{
  "arch": "pvt",
  "model": "sound classifier",
  "dataset": "read English sentences (LibriTTS-R)",
  "train_examples": 15625,
  "noise_aug": 0.01,
  "time_shift_ms": 100,
  "n_mels": 64,
  "hop_length": 640,
  "input": "log_mel",
  "spec_augment": false,
  "win_length": 400,
  "targets": ["voice"],
  "num_classes": 2,
  "norm": "layernorm",
  "norm_position": "pre",
  "activation": "quick_gelu",
  "mlp_ratio": 3,
  "head_dim": 16,
  "fused_qkv": false,
  "qk_norm": true,
  "parallel_block": false,
  "inner_norm": false,
  "drop_path": 0.05,
  "patch_size": [4, 4],
  "conv_stem": false,
  "depths": [3, 3, 3],
  "widths": [64, 128, 256],
  "loss": "cross_entropy",
  "init": "trunc_normal_002",
  "residual_init": "none",
  "optimizer": "adamw",
  "lr": 0.0017,
  "beta1": 0.9,
  "beta2": 0.999,
  "eps": 1e-08,
  "grad_clip": 0.5,
  "magnitude_pruning": 0.5,
  "steps": 9100,
  "batch_size": 256,
  "epochs": 149.1,
  "lr_schedule": "cosine",
  "final_lr_fraction": 0.1,
  "warmup_steps": 450,
  "weight_decay": 0.3
}
Rows from block 3 of a small sound classifier, named by matrix and row number. Rows with one number belong to one neuron. Each number is 128 + 32 x the weight over its row's rms, rounded and kept within 0 to 255. All counts start at 0. Numbers have three digits each. After the name is the row's rms in percent of the matrix's.
After each neuron's rows are labels from the 100 clips, of 14848, where the neuron reaches its highest value: "strongest on" is what is common among them. Only what is clearly more common there than usual is listed. The data: read English sentences (LibriTTS-R). In brackets: how many of the 100.
# fc1: MLP up (model.blocks.3.mlp.fc1.weight, 384x128), inputs 0-63
# fc2: MLP down (model.blocks.3.mlp.fc2.weight, 128x384, transposed), outputs 0-63

fc1.50 150:090194153110166088128128128102130128100082161104158128083128077165123161066117124054102144121131141128057108119117128156128164128128145128100150049128138128128169108172128136192128097128158122
fc2.50 155:173026091128088176102189161152134106145128128151100129128139177097169106201114118169152128128128120116183153123128128059122148146128115167172098182132116118152095128088075128074124121089106154
strongest on: voice: female (92)

fc1.71 111:145079128128163116128151091128145190128180099120047114167108091151128120144187154203123128135172128168179102128074128128128128119128128203138172174118065128109125110086043059125090150151165183
fc2.71 114:128090128128146128083213156128128128116149084128054116128096094182128097128166126119163130128183131122156131106028148120128128128128128193128142119128102128124184179072093127109088143063128146
strongest on: voice: male (74)

fc1.127 100:143025128174128124120146128128146190181178089148059104217128128135107093217147144190128108128128115128183128121042128088130136134128128128104145198156128059128067128074063047128103138128128128
fc2.127 099:128056128128130128092212172128130107080107128128050112128128128128145128139128128128153141197128123128128128131071128133137167117135141128128148128128128128128128186098148105128128128075122128
strongest on: voice: male (85)

fc1.257 119:152067064175074148109157072110085192134137131141102144116161175128128144196127151159128127147128155117179144155093116083128142128155058137128128173120128059164128113128098149058143096104106121
fc2.257 136:110253169089128128128095161128150127154149098127172101182128101128098131077108121072105128074112128107072128103151128158128089133117174128081128128128071128128109128128194128175140138156128114
strongest on: voice: female (92)

fc1.374 174:182078086158128176128109106131109128161159128128128128117125188128124092186134128166170128146130128128169149128101096096128106150161092119161108209128137128128105122077110158059128161128083139
fc2.374 183:162071092143112191128152168179100128123141095128099128110128160099156128163151129170160104125136094128190155128128127060100095118157105128191084238098128111156115131111074131075157128128099129
strongest on: voice: female (83)

fc1.58 061:101152131148153082128134069128126179117128194110150146128128128128095202114128151072098114128128128128058113128080128137128128128128112207069173054128128128112160108170128101196099045107128128
fc2.58 070:075202120128174090205086071062101202128139114128128128089118099163113128076128128101128128123128128163097089148128128191128128128128128128096159074128177128128128085128213165169097128128164128
strongest on: voice: female (94)

fc1.36 054:128024128179108128128128128128128195128128128128128128251128128125128110128109169220128128128136128128128050128019128128128147120128128128052128128160128083128113128081128128128125158179162128
fc2.36 047:128248128133128128128128128108128128128128136157081128128128128128128128128128128065128128128128128123128206128128128128142128128128128128128128128128124128172255210128128128128128098104128128
strongest on: voice: female (79)

fc1.140 032:182017128128128128128128128128128128183135155128128128128128111128128128226128128128128128114128128128128128128128128128128128128128128128054128229204046099128128128040081053147154128128128128
fc2.140 036:119128128128128128128128128128148085121141128128204196128128128255152146128072128128083128108128128128128128118175128128128128184128128128128107255139128128128047079128000128128128166167128128
strongest on: voice: female (84)

fc1.278 053:126066123190128082128200128128128128128128128061095128128128170128082128255128128108128128128174178123153128116128128128128183096128128128128128162128089068114075128128128130128068141128128208
fc2.278 049:128128128110128128128128128128150128128166145140060000128128128110127128128128063106128128128128112128211128128019128159128128128128128212078128128238093128128128128059128077128128128128128128
strongest on: voice: male (85)

fc1.194 067:082192117128128094128128128128128080128128074108145128147128098145113090128128112051128128128128215128083083128093128140128197128106128128104132028109173126128137128137128237144128128093173128
fc2.194 078:128128152134128128128111095134136083128073190175170161044128144142137128136128128172128132128227092049128161113128128147128134172128162170152057090117199128128122128211114128111128122065074128
strongest on: voice: female (82)

fc1.53 038:128128133122128128128128063073087153128128128085128128006128128167126128184128139133128145138167100128128128127039087128128128128128072212056105128128244128128130080093128115122061128128128128
fc2.53 045:094170145128145013083128128125125128128128246149128128079154128128128205099109102100126128150128128128053128128103150197128128183177122239128128128157130126128128128128128098168076128128128117
strongest on: voice: male (86)

fc1.325 037:128128162090128128128128128128128030128128128142128128000128164141128128128128099128128159128128128093128186128237128128128128128128135105128128128108128128112179128128128128128135128127128128
fc2.325 037:128135128128128128128128128126149128128128128128137128128128128128191128128128024128128128164128098128136128128214128128128098128128128128128128024128128128128128197128255160128128128043128128
strongest on: voice: female (88)

fc1.334 075:054169152128128092128128139128128128067128128128128128143128118092113185090128097096128127128096146128128099127128161162128190128128150072150128000128126069150128128179183128169128149089148075
fc2.334 087:139138128128153135177083128202154128152102123132146128128128145069147191139128128147128128128182065049114204106163128047128045128128160128242088174082086093128124109128142134107121088128115128
strongest on: voice: female (93)

fc1.192 071:061128184128128093128167139128161113099147127114118128174148052128116128110118128128088128098128142161077062128128171128128185128086128106112128067153056102128078143149128128217128128128176128
fc2.192 095:171071113111130179140114125172128101128078147152128159073145133097178128136128150221128128128169046096128178120154128066128055128128128128213081192070126107128128128202086133097148084085091128
strongest on: voice: female (93)

fc1.304 030:128128093128087128121140070074091189105046193116128128096191091165128178128087128128085175169128128135128128149053146128148162101128083128070164092108128128128128107128128128108133097130128098
fc2.304 056:128060128111128128121169076116128128129110128053128200128128097131128128128125162128128174129128106128108128121128128128100118124072109062115137115135224129128131133128128085128128123044128128
strongest on: voice: female (86)

fc1.236 049:128128128190128128128135128097128225208157128128128121251128128128072128224109185128128128128167103128128066155128132128128155128128128128061128128150128046128128128042128056139128121191128121
fc2.236 045:075128128128175074128162194128128128108138128128128128128128128122131128069128128128128126147128128128128194116128128128135158128128128140128128034128128104173239128124128128128128067128128107
strongest on: voice: female (85)

fc1.367 123:128073140186128104128119063128128204166128144104128128128138128128128128209128145206128079110183128128128128128078160119128128114171101189128128176134128050134051102132128128128089128128154172
fc2.367 135:094128128128128113128250221129128118077113104128128128114128128159104128128128094107128128142128128143165142128077128128139128128157128228128128104128097161128205178080119091128128100128140128
strongest on: voice: male (96)

fc1.143 236:140095105143062128146126068133041196121071192103142128086177185083136139195131137144120143128108144137128127142128124086117126113138066126147128128087145098128120073128139134128158086150113119
fc2.143 233:171090119113128185108084090142084128152100163103182144083128188138166137148107169112153128153088126128157140144145077128091098159142087066148106177139177128142151105124131175075128097077065100
strongest on: voice: female (100)

fc1.267 100:093191185092159100128105188152173107114170128128126097239118082118128133041128110096128117109128128164096128122128152188128128128117206128128128052128128145128128157142142092191128155128160128
fc2.267 112:088248167102166128128128159128147129136154083152137104128128087180073128047134117065112128106128128106061165128119128199143113128128170188079128128128102161125128128127128128179109156135128122
strongest on: voice: female (89)

fc1.247 045:103128128128128086128128128128128128128128180053157128128128073163128128208128128137128128111176128158083076128000161062128128128128128128097128128128128128128075060128128128159117128128196129
fc2.247 049:057195128180128128128223128108128173103120128042128128140128155179128119129128081053128128082128142174128104155054128128128220128157062128123128140170077128096128143072177128128081128128182194
strongest on: voice: female (83)

fc1.30 041:128147128128128128128173076095128175043067193124128128128169085166128200128128124128095154128128138151126130128073190128178168128106094128114176094089128156120128105128128066128083099134154140
fc2.30 060:128178128128117136158128223161128133128166100199128044128128128117128142097147092110128066106128088118165152132068128128128109105141125210128086175103052093128128125128130128128145128141128116
strongest on: voice: male (91)

fc1.54 089:172088081156096172128128087128097134144128108128127128051128186128128099197125128164150128154147128097166171134128104092128101128131071128143128229112198128128128120112128128050120128133094145
fc2.54 105:174022095128090203128128117168128128128102162128128128098128169080210137201128128179129128128128128119176142110128128028128117128128106112187109202112112128128128138142128128094146128128096133
strongest on: voice: female (97)

fc1.90 092:074167131096132078128110128138128136126194128128114128252128128128084128079121128128131128128088128128097063128128162190128161078139186093091128011128128083128138128141151117172128155128163083
fc2.90 108:072212163130173047101128140128128128104150087158124128074111089215054111080128118078147128153166107128062128128128128209128128129163128128093133076129168168148160128145134128161105128109128132
strongest on: voice: female (96)

fc1.98 046:212064159128115205128128128128102128176128109128123128128128128110187055179128128162130128128128114128202128128070101116128128128128130107128128237128134128128073128069128128105128128128128148
fc2.98 060:102212128118156074128076081108128162114128112158128128106129115165064170042128128128118139128119128128082132128128128243128128128121128146128146044128184141128176097171200128148119128094136092
strongest on: voice: female (91)

fc1.66 111:128128146106182128104072128154128128221133145128128091096070180128087090123156109128193079095128073089109155128128108175072065128181152149165077146128183148169149128133133138109114146125110161
fc2.66 130:128138112128140128179128128128128155153165105158105069100117124114128164103152091150128088097172043128152161124104136095132067098128128224162128173084053085100128091147095128140128109186128146
strongest on: voice: male (86)

fc1.203 192:128122128128072169153128128128121109128090180157167110053136178068128131143128084128135128094097106091128206106234120103117048123128128128109083184109174128161128134169187128090186096128128109
fc2.203 194:128128132128067128166128128128128110128099187128171174064180178062148128176090111177128128090128162082097144100128126108128101128128127112128087133128186128128068133205207131137139113140111128
strongest on: voice: female (89)

fc1.159 061:128131128067162128128128128128128128132128128128140128101128128128099128105128131093128137099128128160084128128128161173128128128162162128128128034128128128128128128121205199114128128067139092
fc2.159 056:128128128128128128128167128128128128128154000155128128015128142195128128129128149128128128128144156128128128103080128128088128163153135094128128128150176153128128128169218128128074128025128128
strongest on: voice: male (75)

fc1.73 121:072182176096162082128148154128151128093116128128143128142126069128123128063126128074093130128127128146073097112162152155128154114100166128112128037128093147128128133165131128204128128128168117
fc2.73 143:170048093128102194128128153166113128128112124137110134088128166092170128180132128175148114133128111128184159128128128046114116129136107128200081220100128109155112148128091128083142105128096134
strongest on: voice: female (94)

fc1.3 027:128194128128137128146062176128114109128128156121158128128092158128093128077128128128152133148101082102128137128219128170128106128187157128183150018128209128128180110128182102106128128093128094
fc2.3 029:128140132173128128128128128128125074160128070128128128027125064128128102138128128175128128140128128128069120128128128155130079128083128072182128128110128128128115107160128128128092167128128128
strongest on: voice: male (82)

fc1.258 087:128128128128128100128155042091128204164128128128128178128128128128064128245128151128128128128205128128110128128128128128128119056128091128128128184128125128133028128128128128179101128176128128
fc2.258 110:083128128128128128121246215128128104128128124098128031144114143173128128092113128092128128139095128128192128150128128128128128128128128128128128117128078181128128128058128128087128066098166128
strongest on: voice: male (98)

fc1.105 123:115151184094177128112087172145176080158150128135159138166094110128128112087084141113128128115091128128081085088201108182093120167095183078128095054178145145128134173160156149177128164128108098
fc2.105 128:082224187067106095136095189148128101116107128096177061158128114119072106079128083128109109081084113140065130122145156138128086103137181093106103134084128151150111113144193099148173133142151109
strongest on: voice: male (75)

fc1.198 207:110163158106194112109131195137206059141199056148117119128075073159112108054128117120141107128139105128115128119128135162130126139123201123110128087165099156128133177128112128167107128097147140
fc2.198 196:169079121118128179115088069128089123128094179092184161128128181138172137161105170118149149153100135101150135138147087120098128163131086069148109177142189128131145113139134168080122091069068108
strongest on: voice: female (99)

fc1.234 040:069192128128128070128128128128128128128128128043128127128128082184131098167120106105128128112128128168086060128004128032128128128128128128098128153128132154128128128128128128128112128127208143
fc2.234 047:128211128169101099170128128129122182095128118017128128154128128174119096155184059128168128128095161167128078172093128128128177128128060126117128128160082128082128128049175128142100128128128174
strongest on: voice: female (96)

fc1.309 078:086158150107144128128130189128173124099128128128128128255128082128093128058147128128128128104099128128118076129221175174128128128128188086128128014134128128128127159154137097177161146128172098
fc2.309 099:076238166120173128128123131128142128113135128162134128092128083195058128063128117077119128128170096104042167149128128203145133135151157128091134059128138155143155128146146113166103128128128124
strongest on: voice: female (89)

fc1.353 047:128128079121128089128128135130130107125137129110065135110117129090104056243175073158169128128161128128186128123128201128128166070128098044128128131128180128128101128128128128095108145128183201
fc2.353 056:170128036128095128121128041100118128128120128057163195128128128136128085129128147159134193128122128155121112128179130091130128128128099095177187143090187188128129098154128128128134163087133183
strongest on: voice: male (75)

fc1.136 083:128205126115178088146091135130128116194101136128161084128087128128099113082144093098156093100139079116084134122116103202107116138154144162132114094128207187110166106128138128169099138176128162
fc2.136 097:107167152148114094088093128117106077096059128090172162098144128191100111119128153128128128151106160128069096180068123128128145141137117048133128144128218195141128128128128128131133128003128128
strongest on: voice: female (100)

fc1.235 224:086100154089087128123163213128128124132122130173089050177096139110128100102108071082157089099091128128169141143128134128128156106128173149079101133156128105174128198083128094084157138081142120
fc2.235 213:125105144128143118056151069101169146130183133128128172128128096172077108128079160177138087087158128128071075162159125148105162150160128150073100106181088075175054128140039145154087128126128128
strongest on: voice: male (93)

fc1.109 031:128183128128128128135111080055128128128128128128128128018157099128100128122128128196128096128128189128128128128243128129128052128128089127097128161096138081159128128128132216128142128128128128
fc2.109 023:128128128128128019089137128255093128128128128128128128128128128128128093128056095182128128056095140128128128128128143097128166024128128128128111233099128128128128128128046128128128128128128128
strongest on: voice: male (91)

fc1.199 326:082104109148090070148148091128125159128103137091096115128137108119079108183179092165134084103172126153128112157069181082138134077173104154148130163083146098130083095128107087150128118147201183
fc2.199 276:128151138013137128154103162184128091163154121133130105128128125041143128099135079163133128072096084146128147084208144149110036100105184085128105128097093131122107099149128125142200159203128131
strongest on: voice: male (88)

fc1.44 021:128032070128128128128128128084128216128128128128047128200128128128107128200072138194128085128191128088128128128128128128128128128128128128052128128140164061128128128147128036128128093128128150
fc2.44 022:128176128128128128128128128128128045122128128128128128083128128128128128128128171091128128128148128128128128128128128019125167128128102128128128128128128128128142128128255128128084128046128128
strongest on: voice: male (77)

fc1.286 090:179123117161128128128128128130074128153051177128128128034136208128128128162128128128128160128131128057128202128128093128128086178139096140128128154105197195128128080107175135128128085128128152
fc2.286 116:112131128132159059089128112113140107128112128177107144062128092170086190095128128162128128128193074117066128137112141181128128128142145206128128034128128128128150159190083087156128098119128114
strongest on: voice: female (84)

fc1.268 022:100128128128128128128128128128104128128128128128128128128131128128126128211128043128179082108103128128128128108128128128128128052128128128128148163128207128128128128094128161128128131128163179
fc2.268 028:128128243128128128119128128177128175154179128151086069128128128102128167128128085128130128106128150128127128131116147128128128128184162128128128128175031066148080128118128128128128128174122128
strongest on: voice: male (80)

fc1.279 068:128148128105203128128128063071105157128073092128110138079105078197115128063128198177133123128128128128103123128079124180128128125133095154065128202128177196128166128176128128140118098129128128
fc2.279 073:141158128128128166188057091128114121086121128128153128089128128128128169128146173128128157156140128094128167128203142128146128128103080055172128147059155128128163083255227175128128092099110128
strongest on: voice: male (83)

fc1.31 026:151133128128150167114103128128128128153128045128041128128083070128158128128128133128128103128128128128128128176168094202122082128128148128098119216128212128128128128102128157128208128102152128
fc2.31 033:128128128128081128164255128128114132018128128128101106055128128154128095128128100128151178128128150128128062128128128166141239128128128128128106114197181192128166128134128128128128117096128186
strongest on: voice: male (78)

fc1.248 035:098139125128128066128128128128128185128047154071173128128150128165113128128128128093128128112128128128128122128000128128128115128128128205078128128013128128128128128157103117165128128128188205
fc2.248 045:128176163201115128128204128106128174128128128105128128128128128174119128128221128120156128093128122173199100128042128070113165128128090128155128128167060128144179128128128128128128128128128173
strongest on: voice: female (99)

fc1.280 076:170128106127128128128087065128051150192043170110173128128128200128128128177128145097128152128134128071128128128068089128128128128131082168128128128128255128128128081102128145128087128128086153
fc2.280 115:110131147130149048065128101126141128133117193188113144109128128128076189112104132147120111156128128098059128138118140191128128128128138222106128031128136128161128168154080087128110099112126105
strongest on: voice: female (81)