Weights of a small sound classifier.
Model: 2.8M parameters, log mel input, arch pvt, norm layernorm, activation quick_gelu, patch size [4, 4], depths [3, 3, 3], widths [64, 128, 256].
Data: trained on read English sentences (LibriTTS-R), 149.1 epochs.
Rows from block 2 of a small sound classifier, named by matrix and row number. Rows with one number belong to one neuron. Each number is 128 + 32 x the weight over its row's rms, rounded and kept within 0 to 255. All counts start at 0. Numbers have three digits each. After the name is the row's rms in percent of the matrix's.
After each neuron's rows are labels from the 100 clips, of 14848, where the neuron reaches its highest value: "peak in band" is the frequency band that holds the peak. Only what is clearly more common there than usual is listed. The data: read English sentences (LibriTTS-R). In brackets: how many of the 100, against the usual share in percent.
# fc1: MLP up (model.blocks.2.mlp.fc1.weight, 192x64), inputs 0-63
# fc2: MLP down (model.blocks.2.mlp.fc2.weight, 64x192, transposed), outputs 0-63

fc1.2 111:133210128148140099181058117128128128128128049128132130201128128145137128128117125160128120128052127128128089100118128128124128102128128060065128141133128128122227120166128092184128128124128075
fc2.2 120:128117128160136128128176128133178105096128137089128117128187129047101127176167131128129132181177089128128095128128134128128114238123128179128102128123128128122128126115193103120128175036177128
peak in band: 500 to 1000 Hz (35 vs 12.5); 250 to 500 Hz (28 vs 6.2)

fc1.147 038:092150128179090111154128157167128082169052128144145105128128116128078180123227094128176148162128206128156128132075128109153120128134119145093128064181128103106153151146128128086128170138128128
fc2.147 037:128133132121083149194141128165128103121128092145128051128128103005055137171180115119128102128173163128137128081082128128142107149123116173128148128155128128169114067125128128128133128195128128
peak in band: 0 to 250 Hz (93 vs 12.5)

fc1.30 064:141121140202200128168126128128128128119164128084128105191142128128128086128128185128128128166128162185128128128120139119087095128112222128108128128148128128128128096143017128153128098128051143
fc2.30 070:128144114128128100145098128128195099187099036083128128005103080110128123128128099128134116222128128126168128129092128128109128122128128128128135169128137128128154141157112178090169126128083128
peak in band: 500 to 1000 Hz (55 vs 12.5)

fc1.12 050:095211095098065093128040129148128128113128070128128128095128083128155128128048120188135128128055128128128130128128128148128170075148043072128128128128128156136128128128166128119128152151143128
fc2.12 045:124135150104124059118060128128128128128070064128128128125128067122141128128102128128128095128128128199119128128149150147175128204136128071128128194128102128152151128151115112202094128195163057
peak in band: 0 to 250 Hz (46 vs 12.5)

fc1.154 107:128065128165094155128233128107154102148128168110128110128128128087078128104202128049153163176204144120148134133128128137128116128128161201128114114138128128082128128079092154114151128103128155
fc2.154 086:158128128217052173157170123128128107128128194131128102148160128128092128151225128065171143147128139111128128120119179128153063128128128183077093123138128079100128116114159128128169128128106128
peak in band: 0 to 250 Hz (55 vs 12.5)

fc1.4 063:128128128096160128128034128128124128128128128128128140128151067128184108200012128213137090117128128128080128141128128128128150094128042091128128153112128115155128128156128108128109128182128128
fc2.4 063:128128128105203128108079128128085128128128078077128162146139128237173128128067128182128115116128128079117128167148087128128132116133116066128151164087128153149128144145084069197089128128128131
peak in band: 250 to 500 Hz (57 vs 6.2)

fc1.158 054:057194128078128128128128128121128128111128093187130128065109127187128123120023159128128128128092102089128128128198152138128128103128036059146128092159128145128126128128128128128128175106128128
fc2.158 043:126146146092148128102092128128128128111085128125128128128155054003128128137128128228128128076128136246123139128107128128128131128184082120079129128128153128128128128128115128128128123165128122
peak in band: 0 to 250 Hz (91 vs 12.5)

fc1.150 061:115152128128138095128069128149128177159153069143207128128128128158148193107026122131128144128103042128174087117128101128131128134143078128128105115128102167128066111128128128181113188128128128
fc2.150 061:128134128139128123124128128128128191046168155157128127127162140128119128100141106117128128164127094010139096091184128128128128212111142139086128128132107128128125128128128120136128128046227128
peak in band: 500 to 1000 Hz (37 vs 12.5)

fc1.3 194:156101128162081169131199088094125118128128197128076131128137115128104128128215144042158150128179128062146107128128163145147079154100176128128111141117128112069134127112128131128202128128128111
fc2.3 211:133155092155095170128149096064086106128098152129044161164150085121148104181152165102173171132122161137139142152140179161128083147089102077120102143116134103080189128103128128096187128162128161
peak in band: 0 to 250 Hz (100 vs 12.5)

fc1.152 049:161061172179128130128137121076147128144128173128118104128128128061087092070134128128128128128178128174128110128155128128121095153128180221203128128138128128128128066159082117202100109128128128
fc2.152 052:151128138116146128128128128126128128126189196128110128199128181190128128128155182103128147066100098149128128130129133128128110000117128128123130110136128119128115149128071128128145128128123172
peak in band: 0 to 250 Hz (63 vs 12.5)

fc1.8 150:106163106083168092128057159153120128109115076128151128105112117127160106158056128215096090102081128204087153122121101111103165111156093102128154128128153131198161156155128128128075128149128128
fc2.8 148:141156128172081182159157128085105116128128150128066154178168092093128107162155150092176188128128165124145128152138191152128062128083099089118102128111128084067161128101128145128207135146154128
peak in band: 0 to 250 Hz (100 vs 12.5)

fc1.185 069:110128150149082128128203128128128128128128176128128098094128159073085137097235114043142150154193178128143160116128128110128128178128173181129128091166135128097128128085128164093144128098128128
fc2.185 060:128128128177059139153132128128226127104128128150128072128128113128081179170190117088128128169199141089148128128128141128128128166114128197069128085157140128128128079111209128128142128128137144
peak in band: 1000 to 2000 Hz (43 vs 18.8)

fc1.170 037:171139113128193102128072128147128128128128128094121128128128128128128128118128165128150093128117173226140128128060102128140128128128128128128123203099128117128214128128066128128128058222128089
fc2.170 033:128139184128128128130128178128128128128128062128128128144128127032128128128128128128128128088128184255128189100105128128099114128128128130128135128135128128128111128043121121128128128164128128
peak in band: 250 to 500 Hz (67 vs 6.2)

fc1.38 072:128095128113128142128215128108165101131128224185119120048113141128128128046153128082087129138208128128149121128085128128128126128128194191128158118141128128119076142128144142124128128092128139
fc2.38 086:117098173080108128123128128112054128164128128149129132164128141207148152106093128128115153111093202111137197151169128131128139097113128068085172128132095137132128128128107128052136128154225131
peak in band: 1000 to 2000 Hz (50 vs 18.8)

fc1.40 076:122128151128012165128182128128128159078128198106115128165134163128128189168242129128128104128202128112128128128141128128128128128128095133102128168128128128128059130144128128128128103138161101
fc2.40 086:193128097128166088109103128128085128189149128128128128095116090207179128152080128119128109165172128092122075128143128128148128128128128128185128128128107164126128152209128150225149103134063128
peak in band: 0 to 250 Hz (67 vs 12.5)

fc1.165 297:097128168096049128105188117128059176121163177153135172172166158184154128098122128128113158086102128083128161124179166128163128071118107095128128125094111099128073128102147101095145153145181128
fc2.165 242:145158118131104132170161156130129100128152092139150162141176128187145077128075128206126160154046113083142128119123169153110089094140083080126141144100062128146111128105089060128123097146177152
peak in band: 250 to 500 Hz (34 vs 6.2)

fc1.190 450:096154191121092121148119143161077159120190090159198116180171155178116153090086103138128158120070096089166128112128147144128129074142105107101102083128086128128084079106133086145125163108174109
fc2.190 364:138149045139133118128114117102168077127073081101075167080111076081178103205128153168139120167128170133110145152128144128108125162130078094143117167128136116125178186128138149089137142149104173
peak in band: 1000 to 2000 Hz (46 vs 18.8)

fc1.173 398:122186128140090128181160152151137085154128089185153100119157093170088106081110104128154148175081128071179128090090161141097114116167110150105090067164062157100128115078110106128160122127152153
fc2.173 287:151166074139121128187164151128096066172107089155128148128137072157128080122101146177128141158074128142147128095085173126109093090152097105137128142114079110118143162114071097105153059184137181
peak in band: 500 to 1000 Hz (47 vs 12.5); 250 to 500 Hz (45 vs 6.2)

fc1.37 119:065146135072112139084128087128114140033128141128128157113126137155161128128125128128128138063136128128128155128198137128128128215128067128118128128128128128152163128081213128081127172088184126
fc2.37 159:166138078128119094173141167128155046213087070128128128064128088128128130116118105126128109182128151077152140085032128128119128128154128153128138128140088134130144155146074148085142121123099164
peak in band: 500 to 1000 Hz (75 vs 12.5)

fc1.14 037:193082128128212111128128128128128128128128128128177128128128108074128161050242128128162101183181128117145084128128128109128093184128128128128119105135128128123115128128128128191128082137065113
fc2.14 031:170128128128128128204115133128000128128128128059128128195128159161128128128128104097128097128128128138133128128080128128128128128128161128211128128128149142128128128128128128017165095132128160
peak in band: 0 to 250 Hz (86 vs 12.5)

fc1.181 035:074128128128128082165038178190128128128128043128162117128137110092133168164065117151129137128128128128128155102090102128146165128152128128076128107172128078128210143128128128128064174128144128
fc2.181 028:139128128179128182128148128078092190128192167151128159143128209164144128078128128128128191128125128128135128124217128079128107073120128128114128119150210128053095166123129147128128124128128128
peak in band: 0 to 250 Hz (48 vs 12.5); 250 to 500 Hz (26 vs 6.2)

fc1.186 064:097014137128057159090128128128128128144107076136153128175161128078128128128131128128081128128143158152128149172177128128185128130128128128068128128102128025165128128139128128128128128128203128
fc2.186 064:100128128128159141176128182128014090075177140128135128255145167121128128128128128158128106078128128150101128128128128128108097128128148128128122128189128128151167112128128124120101063142168101
peak in band: 4000 to 8000 Hz (74 vs 25)

fc1.171 103:128128128193247128128128140128128128128128128044128128118127128128066128174156080086128119128128189199128137135128128108042098128129201178120128128128146128128142093128087128128121128128128128
fc2.171 129:135142128163128101128085128128182131114090087058115124059128079007128128209092128137144115188134184206130144142128128115103128173128128128128115128128128128128126128143128142091109164146128128
peak in band: 0 to 250 Hz (42 vs 12.5)

fc1.25 040:128128128147187128128128181128128086162128128009088128128128128128128050183176128106128128128128128128128180128128128128128128088096194128128128128132184102128128128141008128128113128128128128
fc2.25 030:128093128116128128128166112128128115128138223186128151175128128128128128128128109128128128119128060019128049128109128193128128148128112128050128128131128211128201128128108128128128128128128128
peak in band: 500 to 1000 Hz (59 vs 12.5); 0 to 250 Hz (33 vs 12.5)

fc1.23 077:128214128128172090128125128128125128070161142149128128142128128128128128105128128128128063099128128141128128065068128109127124101161223089100128151128170128156252123157128109128128128155128083
fc2.23 077:128111128146137178145171099096040132093128135113128128253146146128128102128156166128128128149126151182148121095126128089128095128128128128127167131164150128128096128128107062188089058180134138
peak in band: 250 to 500 Hz (44 vs 6.2)

fc1.184 076:128128128128069172100174128128067178044183177140103128144128128128139128109128128128128128102151106040152128146128161128135128128128100128128128100128128122128047128060157128128128188128220128
fc2.184 095:167128062128162049146128128128122128163128152087128137128128128128128128162128097145128128166128079000086091107121110128163128164128114128176135128155128092128128165128128128208128132114128097
peak in band: 500 to 1000 Hz (33 vs 12.5); 250 to 500 Hz (27 vs 6.2)

fc1.17 123:128098134157196128128128148107128089128125101071121116188128144072088128153218109104162121120126197201090128128128105100128128134107191144128128156128128096128128098128041128128128097161069126
fc2.17 144:095147154128143148109128128128063140087128059117158117145147128037128116176094128158138128128128198217128195148166128098084128086126123130128121135128128117128128128128128099027106156129128152
peak in band: 250 to 500 Hz (41 vs 6.2); 500 to 1000 Hz (30 vs 12.5)

fc1.160 083:196052141114210134128084116128128179128147128090128128152151148128155146128087147172092085107162071114090086141159104131162135128104128128149128196068128128152090118192173128158098114108148104
fc2.160 081:128142128043172108078081109117128166077159128088128161127129128128172133128076128151130128041128092161081128170174111151128152182128128085209128160119163168128128145142132119109128168086128102
peak in band: 250 to 500 Hz (74 vs 6.2)

fc1.5 107:112155128153042128128227128128128096128143128148130109126114128128080128060220128051143175144128156101167128110128128128128100128128176153100128076165128160098105127060128129128164125119128128
fc2.5 106:128128128062218114081098120122128154085178128073129167128119145128176128128061147177101104068106095134089128173154090141128162128128128088195122178099144167156128153138099128143092132128092124
peak in band: 250 to 500 Hz (91 vs 6.2)

fc1.174 059:182143097103169133128100124124101128128128128107127170176160128185178094149022151215094128109084128128108090157128128150122128089123098074153132180076128128159134136128128090187128117151139151
fc2.174 053:108148149128070128157099128138232128111128128151111056091134089128094209128168123100128128164159128105165075138128128128128148169120128166056112097151135128128128071115215128138128128128128109
peak in band: 2000 to 4000 Hz (58 vs 25)

fc1.151 143:128156128128078128128128128128128128128128170231128138090119128128128128128128128142060115120106038004164128128128128128166164128128065128164159111128098128128124128154186128150121128071128128
fc2.151 167:128128128093128128114163128128017160128192128128142128205128176202128130078128128128128128128128090014128128128128122128128128104128128140128128128117128128142122128128128092128128175063204130
peak in band: 0 to 250 Hz (81 vs 12.5)

fc1.27 069:179128178128205128128138107128128124128188096072141128133134177082128128140177078128128128128155133179122128128168128128128128128110128128128101114142107162077011023103128128128128143109128128
fc2.27 077:128128160077128156143128139121072134189145128166141136128103128255128142075133128128098128116129128106161128105059128155128128058119128123169165128104075175128128129158092161128158091128128138
peak in band: 1000 to 2000 Hz (44 vs 18.8)

fc1.168 106:188137170128181128128141080128128128128157169128138128097100160168128128050128128057128128132128128128164079100128102159128119167119208128128142128128128219099072079128136128187161140081114106
fc2.168 129:153128141132122128141143105117164117128085178155128128068128088128109096108141086128128128128148114079128128097137155128128112255134128151128097128122128128106126128128182128055160170081214110
peak in band: 500 to 1000 Hz (34 vs 12.5)

fc1.155 057:210066128173128128140128128128128128128107138057129093136128118128128128128206128106155128128175128217111128128048128115128111128120128128128128159112128135128128128128017155128128058167128114
fc2.155 060:154128128128128128150128128128167137173180128128128144128101166251128128096144128084128121187128111000117128128138100128150112136128128124128129145128101128128116159128111156174133143128128131
peak in band: 500 to 1000 Hz (49 vs 12.5)